config.toml
arch = "transformer"
model = "sound classifier"
dataset = "synthesized solo parts of chorales (CocoChorales)"
train_examples = 39062
n_mels = 40
hop_length = 160
input = "log_mel"
spec_augment = true
win_length = 400
targets = ["instrument"]
num_classes = 13
norm = "rmsnorm"
norm_position = "pre"
hidden_act = "gelu_tanh"
mlp_ratio = 6
head_dim = 64
fused_qkv = false
bias = "none"
qk_norm = false
parallel_block = false
inner_norm = false
subsampling = 2
layers = 6
width = 384
positions = "learned"
pooling = "class_token"
loss = "binary_cross_entropy"
init = "lecun_normal"
residual_init = "zero_last"
optimizer = "muon"
muon_scale = "original"
learning_rate = 0.039
momentum = 0.85
nesterov = true
orthogonalizer = "newton_schulz_5"
adamw_lr_other_params = 0.0022
max_steps = 37900
batch_size = 128
epochs = 124.2
lr_schedule = "cosine"
final_lr_fraction = 0
warmup_steps = 1130
weight_decay = 0.001
adamw_weight_decay_other_params = 0.01
Rows from block 2 of a small sound classifier, named by matrix and row number. Rows with one number belong to one neuron. Each number is 128 + 32 x the weight over its row's rms, rounded and kept within 0 to 255. All counts start at 0. Numbers have three digits each.
After each neuron's rows are labels from the 100 clips, of 14976, where the neuron reaches its highest value: "responds to" is what is common among them. Only what is clearly more common there than usual is listed. The data: synthesized solo parts of chorales (CocoChorales).
# fc1: MLP up (model.blocks.2.mlp.fc1.weight, 2304x384), inputs 154-230
# fc2: MLP down (model.blocks.2.mlp.fc2.weight, 384x2304, transposed), outputs 154-230

fc1.137:116126136129162099140124109180144131087105055141145136157122177148142146149086138128195114121065093151183156171102142077169136123157133162181118148125109187095112080145143131094154083128132152164147103067180092141146128085164130149
fc2.137:138080109120155072158146138127087148121090102130147071190144144151112124096100126117133081150137168138100185132152152109128101079185119147161114009142142086062126102147196178115102129206145109168163111109149218125131153145133143131
responds to: tuba; note C4; note A#3; note B3

fc1.626:124098125122015115166128133170129129110127149149146103120140125206116113106095146156147125144100111140140085146123078068150124090119091155135060215130142110129139110153121093101153145126158127115127130098113130127194123115114139107
fc2.626:106103102114060126166110126142144132069148159126139111175094123201115132115061168122139135105135106118157105171029067106100111074127071151161077138136119120140170103147082143097135123114167107122083149105095100155127100162120150096
responds to: double bass; note A#3; note G3

fc1.86:138081117138001112111136072149154109136175142152091124144122170183132104103094132187117115124151131090105115158093111149134108097132110177131072190134118110132126113160128133124089157109168133112130149028127188109149120088094102119
fc2.86:140108152100000097140105142152144147093099131163163127113132119188105147112126177147101112095121137104132092170118119056102135054111096150089086186116085150138188129127120156131148113121116139089062115062078100183116128102119119112
responds to: double bass; note G#3; note G3

fc1.235:168201106192190125096143109106098156100157140162095075104137109117140112147148141100131118168080135137092137161151162144133157139138082110097114217119100137126155060096178148132147134136172158085163148065107105139106124142132123134
fc2.235:118172131126125136120117107110103150126136135116088102120122059105089178176083131113128067120125093148139134090168110082123152110108156124124119068123097123124166128158149140117131145145170111157022107155088092139091072145108086102
responds to: trumpet; note D#5; note D5; note E5

fc1.635:093111146108144137081060121097109091128138161156141140158157119162126147150154159146171104098200076116159117148121098197143065145095055164079136064162102104163084119108147109176109123069146101229150136138099162082084163096114075074
fc2.635:129196147176152165153067127100077123115137145129111144188162103056046091121151100113115138157063121157118098102115211169106141202151150123133127095133145154106125123142171097135097143083180139145144121094147098142128174105164122151
responds to: clarinet; note F#4; note F4; note G4

fc1.668:129103105132184123127128108184110149054134179132153098137141188150109114176140094140157125096127075138152119116130117183138123128117148106148159171148128144132104100147107121141033122126130092160144109212168035133045112123123147107
fc2.668:116084116133190139176132139180095118095170128117126136150128156078055143164109125127141159159131072130119099131150143101127138098113101137130132121147134123120098108144126135101098115161093118148139089208155084159094111137143147126
responds to: clarinet; note F5; note F#5; note D#5

fc1.602:091134155127100142138150099162181102160162120121127093137101132110101151120103127138058144196029119123189154146108086082117139152102117135117133146146079094133104163115114140110093145072109119121105125127141118113141098174126100134
fc2.602:153146115135035089122084152100132119164145085146127119098152174105077112134107171130129124135079082141110157093143119016110142118172139135115159071121179162154130100127120098132134111118131109128133089052139135227090104152130128120
responds to: trumpet; note D#5; note C#5; note D5

fc1.96:184168081132180132109127087078141132064126143115144138119126162153198132183129166116172118156167097160105121090129088109148128127112099125118172128122098124141113134101135116121185159164143107090107138104144122167137058114112146115
fc2.96:118065130134107156100019116087140125110137219179108090108107168105085160134122150129105147151102077122099124158136131007091112115086133092089091131102112118152132120115141145160165159048126096108102107152107185165130071163111114113
responds to: trumpet; clarinet; note A5; note G#5

fc1.764:139120090131167117150139164183133142130133108132165141133112164074145111085098163125099131079106152102153135106144112176164126144123120161175161148090120078099168073145103183127106165104155083108102175105094123140148158132121114157
fc2.764:119109149148071108126112157163146155086119143165101188181134129089124121146147108115129161139134158089113163171152090154136094132145138120161140116127123110164126094116139067142199141098143139132122129131076148126123155122157089160
responds to: trombone; oboe

fc1.625:071123152134181121107089125099102148047114211145137134114134128154135123134093185106081109127176107115124126153124075139151126132122128137109120086147083149100185057127101126117164149106095178119119096126166146139080134149108145068
fc2.625:105080086156157114141066063113072133130147147120138142109135175111030156148152123126109155189117117167082096084156135076137134165091094113116172065084121152126143149129117187122146116111096121128122133138060151173177091147077184140
responds to: clarinet; note F#4; note G4; note G#4

fc1.244:139140141128123134181126085184162144156105150123161128114130119112073111135122170092089117091176101200146140149151146193114134059135097146145103170109161105116131106113144129148145128114112148137132128115090046131174126171088147135
fc2.244:129070149148137101120092167142077128149119130088100153144095194171150110139085073135171061133104063071100096130163108130143076138130143106147143102122118138095141150109092121131202148122120092144109127122131139174111126098144123116
responds to: trumpet; note D#5; note D5; note C#5

fc1.709:072057134144102137111159113112182130151153085150110134139143178115060148052142145144164107113063134091134103112110175084144115159129147162117102141078123155125165137147147184133138154108144129100117116164144143125074177115110126118
fc2.709:144124110152061177146098114103087138161117132130147134130048106108099100143147114108071109103131148156087107137074072127164075105147156168123126143077167125121139168099151150093110150074137089102125119123144255154129153145074071104
responds to: horn; note B4; saxophone; note A#4

fc1.184:152183115161176117111107137156135117174152129129114116107170115173134141111100157160120155129126080175073118150138064120106152128090149103109128159158169196138145093079134107103110175142115101104085121170137128129146141113064134085
fc2.184:099162138158169151148082149112075158187140144114158105155091100115106166088128116124135117135117149126177129115117153062124104101134183139113107064093145109137127122147172120122089164086084133111115091075112148221074119116099160100
responds to: trumpet; note D#5; note D5; note F5

fc1.326:163116143146164130115125113126132144157129144136164076136157094070105161069143064143167140149146142120128125145093145143081113102129099119124160173140112149127139108155148105140042168145144105141113157169108077133121115103234103115
fc2.326:093089169106091111139151169137102130137100091161152122129130139132107169153193094161109116115106145117084150059123153153112177131144149194124078246078118133174122071108167123135091151114201154132150102204126108112098142125126131164
responds to: horn; note E4; note G4; note F#4

fc1.357:130098122141144123132121144147176114071139134100138129125126119149063130043120130129130114114165113125115112153118145069129144093126111112136185110151108122131146112090108160123139159115101143138100141099131125114134164170107111132
fc2.357:123143098168077149131162125115153134134105150126115142129149152136030158143158092125127135140131150093110156143116154000138193118166099102136141077137134119101129124093110130136104162121103140135127136077182146158130102139115103112
responds to: trombone; note F4; note D4; note D#4

fc1.703:129118090139156156128089136126139157176148109112072098135143116203068114169101170172128094077109091120111121103088092127129135104111142143101132124117059192156150126145178132144169116107122097060080119120120111174178111124076143152
fc2.703:151099152134094173113127130151128092165156072162095073083115094151014130135101116154127124101050101142129126136058091123114142137142164136115127076100093093174132122095142123142180149133138129093115171129101145150133116134082093156
responds to: trumpet; note D5; note E5; note D#5

fc1.445:106096171133113127163139142081165145139185082112164132097105174147098117076133129149145076082124121119157164113079173142108143088152084126169171131134125148125085124078099119098127189121124109135180134149160091084129069141089183141
fc2.445:185110138142140092144140115163141111154081104088101096117117042094110194125125133132138119173108108106107126187149167062158142098172102114107057166135100159122117108142130147116162084161166137114114135099145110153111115104152111144
responds to: trombone; note F4; note G#4; note F#4

fc1.37:118103116102167097142108068145061123064120099119153100176138188141129149154065146141149122088170131149131129115128102171086121107128129154094122109146099126146121105143164144145119119151113105114120113116156120157147121121114166164
fc2.37:121056128116085108148134145159117157131091129094117091134115115105146181106060139114070112124141147140094157101145099136173069137182146152122096053107107112056143129169167149084109129155107143151126092073166177128114154061167115173
responds to: clarinet; note D4; note C#4; note G5

fc1.743:164202168108154146138097186137137126150103163149103126140103109155118120182118091134152124149099114172125113085143197102157185147116132143138148139110153123099175139105120211177142091143121151152102154114110096145090093129117112127
fc2.743:094119103141106171098114133141121125120112098131128103137143150182106118128088122103139116163200081120122078090150136136142120107134112151156203185154149094155088138124088060135117098125090152120122080154075148159112104094139197093
responds to: trumpet; note D#5; oboe; note D5

fc1.684:174131070132158139057066149140139132187158131153153080143129192145073153115134112147083197126074051100174145170119104157085144123136079102173087080098116143148068134156140084111106137112109169089177148089054104125126232088121146160
fc2.684:143139141141104119145201127125149129180100130145109147127078103126212115133069053090145139127102136104075145146182128148150172154117104137092146136191138145152124180143174135174121144145093134133064130143153186182142068141118063082
responds to: horn; note G#4; note G4; note C#5

fc1.380:149144172103070107174109126178188126152138109179122095098086130160153127106104144172131106131138146137111095155132078101138139134142097132106120151111146097148128148164129116118050086144141102118090110093148156107147145119116121099
fc2.380:148074134138004129149129158122160156115161152142132094151132179133187097095098178138116092148107126101122124150116097116112133122121051121134104107164138132164176096104111124125154127087111110118097093103135180133127129109117169107
responds to: double bass; note A#3; note G#3

fc1.364:110141097120132158100114151115151126100115164138081116059134159121176102127078114132053118089109144135112169107072131084118051098132198107083095121100193188080094135130124102149131169017117098096168121151160139164129099169158158126
fc2.364:163103112108096147142105110150169119095124091124137109106103116145158150170140148144143122140151034124189116162151092157132175123148087176154123167159101113123140135091119101161171097169135113114118150103166143141158174192141093120
responds to: cello; note F#3; note G#3; note G3

fc1.489:134159132092094132128127112110132125152157159101108149123118176109180090172147181155141159133073095124172150094123196129136180156144123126113105158126110107125113133126167109108138062143128149125073106110184140154146193099149130208
fc2.489:124171170144116151095155074127143113068171191121126129153124131105247098154147157132118127176176196112148134154141141056104158133175198101175094097149109106087087147139117149135112092164141131134192108124185126109191105103133107104
responds to: tuba; note A#3; note A3; note G#3

fc1.138:151078159112018139170131139091178127189143142114129105127149181121156107114093148092096145134106180134121146133107101237107158112121116103080136170140104116150192121125163170156096130126127116110112124162148233144160122135131107117
fc2.138:122099114105006116161094171126172155105120119115114115110142118131086136116139152153127118149141102111112105119236118086117089117073113142109147087122155112139127095125122139125133114130095158116122071144136152152138137140141177150
responds to: double bass; note C4; note G#3

fc1.38:111141206144123151141128093159129118137100117139169101137139108105205100173190193196152123139110116171181121149102130102178125043131136118148072113131062190104076177168161179127146103115073135092125114094189104167105114073194128126
fc2.38:103209132125090158095126081147161152092140136128141146177079096140163110131132145170085120163171193097141112059078217174145095088156168082158092089153133133094120196138135129152093070143123150106142076133053208166139106123109093165
responds to: saxophone; note G4; note F#4; note F4

fc1.533:139113086135154118180120160077152145117099177194105124110159119195095129101082102093153141135144067202121147111159146039106110104124087118129122062098157125154146152078136112157152074155111112126109115107120200133104156145132126144
fc2.533:177174138147215102139139121123130110119149163092094101174133078078187120139112158143093136132126117157209128128178182132137104075093126125132068161124104137144102101121113127066101164048132102070132059111181177132151147138082137108
responds to: cello; note G3; note A3

fc1.136:116153142137159092063179131106156095102122166115125140093081115130069127135101142148164103185193151131143166164129059153118170168128156102090094133113141100177153121150140093134215154063108147112111112127144110082106158107154155168
fc2.136:145131153129142135101104134072143119116106069158057157129153095115110169097075092103147157132116106117169126117121158189131174194131172158129147108112133098150147066161084107134105125146114116121162087119078124131142063116160114138
responds to: clarinet; note F4; note E4; note F#4

fc1.440:113135124131062135078116100164072128103153168136110144156136172137155119201136149152143143160205134106140135127108126177129107105154135093134146146114135138132096112144113102128081123090094085125171126199182061158095136102142135097
fc2.440:094108143118140101123127117184105134127151158114130146139132107119132136134132064086127200142086088115090111136089118065175169142094128112199111098122127131107099118168122146082096115123140155146117134174122177133136110150150111143
responds to: clarinet; note F5; note F#5; note G5

fc1.504:104091118157092132138135125138152116071125109112152124127108099139123134105115156127117141125144116143095114160124218077135116108157120116132178062142126103128091121092125145145104164105134135087133096111172099115133144149152140141
fc2.504:146167117138098167121162104087144138132141161126125107132142105113045161154145117127121143169102162111113148123131126000146183123142141121139147104133136130125121124137148175125107117157131141142143124124173154147118066122136094126
responds to: trombone; note F4; note F#4

fc1.603:157177114129121144089126154100121095114095148162131141150128173099073111085122123177105165090091073115136119090061182078102116125104142100110090147100194089169147113099158154199048158117062103122139148124119068166194143142166112108
fc2.603:107186123099181118117143133121133120150128160124147126079114148112165090168140098122115151181148158133114173153132225034156180195162099134100067191147145096178145158081113056111107108147167167139128119185048086111101123130154131130
responds to: tuba; note D#4; note C4; note A3