Weights of a small sound classifier.
Data: trained on synthesized solo parts of chorales (CocoChorales), 124.2 epochs.
Rows from block 3 of a small sound classifier, named by matrix and row number. Rows with one number belong to one neuron. Each number is 128 + 32 x the weight over its row's rms, rounded and kept within 0 to 255. All counts start at 0. Numbers have three digits each. After the name is the row's rms in percent of the matrix's.
After each neuron's rows are labels from the 100 clips, of 14976, where the neuron reaches its highest value: "peak on" is the class under the peak. Only what is clearly more common there than usual is listed. The data: synthesized solo parts of chorales (CocoChorales).
# fc1: MLP up (model.blocks.3.mlp.fc1.weight, 2304x384), inputs 256-383
# fc2: MLP down (model.blocks.3.mlp.fc2.weight, 384x2304, transposed), outputs 256-383

fc1.190 066:040111218098113111154116072133114110124150160094158146102142157114142073127162114131160112123113133131111155143170114126129179055149133125132114193093136147127107255134126141121127127006154102136161113117183136056175125129117117117145152195119121130127132130113132130109131134135142137121151114126131160119093103154162152125077081139169130145118169131105096202134100115170087101139010
fc2.190 072:125152159133134118132108118137148148121158142114134081130124115136000133152197161117125153130106138129105140120131128126120118092255115117117112162137133126138137255121099088106097095000153141144130125102070148128106110150130129235121114120078172109112104128115119144142110120118119106115150112146128110129111141135096125159113115120087094104138117126136135121126132146126157155133096
peak on: D#5

fc1.544 040:011146168113117181104130073107110129107129119126126161118151150114160168147158135096113107136153140130171138093129120137108162251216134135143143026117146111118137198115128128148136170159172091138108107121104108119124139115123140147135152090134103135104120140096150080136148095109124122206100134089140098158117121132126144108076059122117164094089157094148131110122143118094136237181051
fc2.544 033:128118112175133119127097089150144152099116150128112079152137128127036115108082089156151095146122132194138132109124112136096113124192137119109105109105096165137113220133135107109146129210116151146145069254168075100077127136132144124142113143177154194113179160121132119101145118116109151065125124128120127118161104116071156079194128133134125152095119127004106124141131118097143100249105
peak on: C#5

fc1.714 060:121136139106213130108092145137114148126154110087112114195155115105064102094084114160122127121098144132112123070135131163100080168121138127162126133129186103139107102126097098090136152025122123176084108077165105118098103121129125100108120199037150140126114026136103100179138130111084141032110118092111145103137132133174127130147138070113129134164135119118143180132150154117084070174086
fc2.714 041:092127200121185120094115154119167164150115150117118152117153108114103067184027113145122099139124137084092177142115104102132160177096146139171154125136146091044145168164082136104049173145163132100147140152133119141151150098076150118105131091067072108148100096160175142166143131171161100171091151108120156128116102111121112150106018087135137093197095071072130081112083172139076128180092
peak on: B4; A#4

fc1.756 037:113144113084152104098176074132131164178109186122142172126145134085089104139158131122197111130096149152100103125112168109101209142132154144102155043122163186099152147152171151121146138152133137122104100102164131119142150154127125087114123114116205117135133149071117128104146149133091160186129101137118122103150129159109112122184120072125048134178120124099159158122145100178169243163148
fc2.756 053:077141131143191087133097142075151098134153124103112086094141120192066177142138130116155163171097100121153136147139121149102134091018110140155087134107123089124203133127143090191132111144114119147123148154096063179099090101126151146135106124169069168120128127127092113151134094103152077111101168110141142139161118077104111138138125106183102180140097141162190157131132136102123018051154
peak on: silence

fc1.637 038:164151144111138129148140140117123184138121064134155142158162120090114083149124128127110103157140107149081167087081101114100251209213115110140104040112125136100109005135170143102147181125071105142174115078090139081077137131113100097175119103131149075116089135162137169110126079135127098213142108141112130127139119127158117146055129096131129134191132171170107228104122123084103133094233
fc2.637 049:070156087139127122138126151117134151093159112187147135134133149114033068190121095142149114148088160120165138154090154090146123184128195108084149141155144136101142105108141181141133075195094158097092118135179095059112120113129137129113132145098167043151160176138098155062121198095138081107067128134092087103128171149156093132133107211109102143137137129064147129114142144106159160011116
peak on: C5

fc1.74 078:157141104116143118136098116117128121143130150119165155135163103069000112105102126106155165116185165102115103104135144133146056129102147127149122150137129124115143175151114150133172185164110092145121156085117143147125132144146128136123122130105202124144135136096139124115121125149095145111166144134092047120115103131142117151102177117180142113179079124142133129117154108096103227141147
fc2.74 080:074111080136167138158194153172170140146135108043131139161166098134076154168166056124118130124190140142104151176125121126165120196115115132158116107102111054109169094131116124103061076115131092125148128151115118168178106109112142157143121107100126130139114111086129108142126088144140149163098152140151115129125165129104125132122163131125092154115104130074072162168095163091122112142092
peak on: C#5

fc1.165 033:114125167144112119140134170131098100137124169094163147086097186070090062151085123150149143117097141126054162096099157112097023046076105156090073062136172147146168110099161090130132160005136147113094119137144154144060104123159077114184126131096154159158118124119140103169142166161105136041133096125125081056083155130174119124112160151093120134115157109124103030143112174137147129099123
fc2.165 030:104115201061160161152085128161143160130147104171159139164169098132037147121072045113150138143192104129051163128071114103150153091114120139149127157143125168115175139162125175141131126225102132092183113076172155177175115092085125186091116103137167106096128070107156108119113149157146184167100120076077146199121154097137148134148109093129140085099090104107137134090096124070107130187094
peak on: A#4

fc1.651 118:153101134124138145131165109123148164152069054085134160158114156165074164151148137119060127147122134111122094128151144128121161085113136121120143209140096121135095214092119158120127117024126153090169126128191154039137122113125122130135128089124090082159161152086165118104143129131075128159113121148111115125132120124134104127148043096110145132112179119133120153138142128140136104171066
fc2.651 104:111159149132096117149111108127174151125126151140095105095164122131011084121139159120111106128119181121200181156123086092119164161255112125109157123145151170113144247103114128119094121156162113146142116165128145075169125150120151225118160097096138119075088111172158138121118091165148093075163122113124098126120153126119111171081114143154100101137076133084127094108124149120104140149194
peak on: D#5

fc1.489 054:150131132089121116116180124112094080141153174133169129119120095114127065171198187103077151120115106131131132124138176139094083104090167143152162146088140120123155179106138142152111099106155136069131130071053114161118092093162101096129110129040139094131115131097137102108136141065132122078105099105127134112116107132124134173104117038157114144096189087165090107135147083181102212069131
fc2.489 061:224109070143133125132115127174095121162166094053072163117076136159210080099065128153158119107152149141123124177110123130135141148066109122176146147145132082149162088080123110145111099192130111108137130111106142153127116078119173224130093121123115115106210086107144097200116138153158199148139128100112141140115122075147178163167137119163105123107090158054146097156091119154133123108046
peak on: F#4

fc1.354 061:181107087113102165096095138098160127099132162164114109122133084143107178131150120123103146132133139124027148128087126110137137216158091154116117130150133152107107159134094127103145114081140112122116148107101113161126126133105125096162115198098126140135122114131138166135115114151110139036122112100138126114118097115115104157180013043133154133118094132117127143115092145093105074165176
fc2.354 060:040132043099125168159135083183125128137126122101114144154111129142141139132104151152189135145131098098136099119082070128108151148120081097143135104189122144124132189152095144106095084141091152163139120184128144197106174150089139131135105082159163069146147158087104126134109109160147142151128188093122070126125165062166098157110101149114128137083105134069135153161216124157069140128055
peak on: B4; A#4

fc1.696 045:130123163126096131149081140183148092157129077143155111114111117178114255138173172110042107128107132124152141123080099108127141135027148086110096146154097137112150173100124184143139052125152125167128122085096117179188137104156128149135125075074129136096099163029145108057116122137127138146115137109122147154138120140095139090095127197132167128137130101149148148115099084134122157088112
fc2.696 050:208146045110149136154131110163115148107163124075125106165145108094080108087109164095189137123108142131191158147099128169110113135095127142119119149081075138147112232146182123094120157154163124131126136160141131139121107088066132163131098179146129147125188122111117142139176183167117114099130158087131091173149100123170114140069063061122138127155100171060112122119105118152136182208141
peak on: G#4

fc1.395 082:177163129130131128129079153158147160113163100093102110141126106094040085107086113147136112134093123115000155133067135123118000076113136142121133080142154150106149083107128121122104130059135164140091131126185102176148116130142118130116114197100141126139131078147119112115170148147116142000084107102120115098129120144159107093157126072109143107143114121108126142131124155100137189197113
fc2.395 068:137111253122168125134142158156172116175136135175169131135217098134009089133064082122124126116163152165089177145111124155124189146062138141212137143130116131097124103164123111148130142062144090115145102122125126138102118146070101097126101062119130111113101117117130123144121134110145178211099152095127132140112106120102153137136062072168150091134100104088151093124104100091124092176052
peak on: B4; A#4

fc1.244 139:230115174131148161145105139118135100117101092133115151156138149116046118102135141103141119146128133115021124117099111131121222099159122131145105214180128155133133215135113128111116103035080136141123118135119140058098139130140134127143153092145152127124138080145105141161125153141127122247180120094132124122134157144125125152127156089138145143097107128119136051120156122095117038085124
fc2.244 164:090141232112137127098164112116110138213133144079110127156036130125151099124131160140089136126103128144025129151128092077139119098153178120136080158086137067126104207134151083072081112112178131119139149096087121144084116150104130071121128116042099162110182124092129111124129107111104135080118128108136142138081091111168096131098201128125105102093133134110174081124064109167156144134171
peak on: silence

fc1.53 043:183166169125117146128070171171142129099150081115130128177130133137054120108075133167115108134085140126000155127072123137089000101071122156123088132165158156134160082109108124115094119074136133096140138103207082180129119096156118119102109173095181122136119097123132113128136112129132146047108115111105105084166105149157117127168131115116165108132111122100138137129123128073172181153091
fc2.53 043:108085223100145135106105156158153117195148108163157085107196111138029095135067068102150139120206113155082172145089109145144177163080148127194161079150132132106146107147121105141147131049138093117131099130141106101137118171104096072130113096099110151079091131074111078134116123089139143214102136097157141157121136097111130171138082058190164092086150130087153113110117109122096093196070
peak on: A#4; B4

fc1.542 112:101115136135091137136154097140112081137115193047117170082089098141052113099143130122126150126093108107070121121126086064185187004138137124131102130138146157097121157132141167136053116125127118130086127095112108103072135139122140109162153174064104152123116162155134137180124110116122151172133197113172132151114141123120097119039174140182106112100092123112157034161162137084144254032096
fc2.542 096:106122034121118115140107174105170094144135183145114157141115129132123124126136158150157132142112164119122181141144140071143190125159136126092085102150210140149123189107121091125089119120124143134158129125118089124142149126159142070100175117087102147216149083128135116117132125156150201101087151147137163106110111116136168135137075150111107122138087119077139130109132154158142097171145
peak on: C5

fc1.24 076:055102192118146107146168086102107140148121175129162130115102109088063090135095097141170098113135134159129155104205134114126189102149107126140125187086129138090119255159123132121155091088195099132232131134166127099135140113129116117145106165135117114107095122085141132099130141112144166088154124160117147122112111142139110103074119106135092142113148121077090247139125137154102147092142
fc2.24 082:072167052156101089100120112121180113142114067098122130115167155139049118152121104114132127161130150129146131137121145156118076139248107144126140161112119132150122255108125137139134141000102106130121098166111112130127128137133108225135129160134151127134147154125157144157097135131125103097098129117101103109110107094155119122116155089110099127110140116115196121119141126137153134161086
peak on: D#5

fc1.433 169:074113174108136124149129077116100134136154097112150150125112142119099054112163098146140128130120136125083137148128132139127188058172115124135100143091105145141110255129128132098136119000172121099175130139156146051148125116116139114137124202140091122141124123048151113117135143113101138114147141119133138110124105131165128114097035154146138149140149126125111173124107152171123065162034
fc2.433 208:119147167133119139146095121133140145097148130166128109105129132113000125137166149123128131131113117132127156136129112132105126082255139114114094181136133122123158255123137098119105082025146115121124127096110151129138133134152140203144125112106164103155108120101153124145130135140133123136142101144125090131132139142116126128119063114099118115131133141114123130120137132116167149130130
peak on: silence

fc1.667 024:209094102129135153144161137117149108169095150053166139138127117159128171151134192135117085200117145156132098180143159100159161106088155116145176175161125121104132088067100154143116100108113095133181134142104091094131127123153102142175130020130122080151157158124102146109127104139073130111102112110093120117107124104092106125146070101137146101109154082123133060116170094125149130144080
fc2.667 019:092141109145167138169121146168174132093138133084094110134091132146155060095057092111157090115125193122191177158077090099102127162082121090096107085126122129135134119125150136053120065164174118099116111111209116093142084088104145184077126056165120139118143104097119124131165125217115179130152072073172117135098137104085118219141125089109114120130127162049123105124069108112127143101132
peak on: E4

fc1.213 017:139138110170139135138106161140145075129148118039128127169150137088103111139113102123087155154146162083106074169121073097157161166148100179171121068094104102131115097157116102140120130143097144102201117081139074133170128121081137131161160113139105140108109071079106140138086157147189053102193103155100127097083112117141075115148131072133159140087071127142130157161095091157097166178114
fc2.213 017:084153098171056127122186125103130133093143189191142152144101123122122157141207136106118150146114149105148172121143064139148135172070088124106139125156070178099147161130147172152132125226069175099148121103191142175150167096087108112111149085105127141198133095146148044157160131113129108136073155110136104145170120150135136166149146158135154142145106165095155132189084153180143160067132
peak on: C5

fc1.378 059:120137119134091126101084104144128132159097087108104150125087146142038062137110117166110119130113168152118135132111115145136213067152105146118094135107114137140098173134130131081131101008160117095168120112204126085145095124108121138135130148168090072146105054017157132161120141144085128151113141124144132094100163133128148116201102104147112143142139135163107137160128139160110019179039
fc2.378 055:103117149118131130138123113121157140126121147133131109111128092155000075161138159125089153141141143119177155157130114146143174121255122115106148158098110130126121198129135110112119125143158136146137127146111130089145154143107136217135105069068136154124058106086142150147096108124150076094145128137112079133140127119117102172112081103127105113135143145131116115114141108134174138126167
peak on: D#5

fc1.199 082:206117077133142176180073129100111093123152060136142153155128140105166177091117155101132155152116125093000116106100134143119208110154126128128083126174119137131112205145149134162140147087116138118120123130188159098112121124131098124119144158134135129185107095166095142154143150158112113101145149097136143116152143148162117151132146092115181157123127122151125052132142129080110062088120
fc2.199 102:066046158160123111126095110083098137142150166097112137132052153149144098123143106137099144108117118123169092124152104072146196105121132151122143165099124109112127190164157071084065096055149112098128148115144181103132103117097165178141129081048116139117141161103175111140142071129135160106058151101176164151105114105114121179102142114148093100100138088106106103141138117166146167145216
peak on: silence

fc1.687 019:085152091110126165148069164152091087142123118126079137107165128134107150166132143105141110074120080168140088082092154114120156121127100055164107051112157197163146110115081176112149145096137137081074123124088104106094100173168119151116129114148101151073139138115097151056093091139113082115126106118144125136038120141160169150138147168123140131128085140112101135190102163074099126170087
fc2.687 021:128160152154124166153119142145126109122009113156104167167102136078103144108147147136140177143119130120117109080144125110162166094113081166192109117183101099190133078162112122118131109178144111106221155136171179132154082131074138116132189127119155119153195090073175072130144106117140167103115082123171113161141114176139098150161090128161155140092076139095116081166196155166138105081123
peak on: C5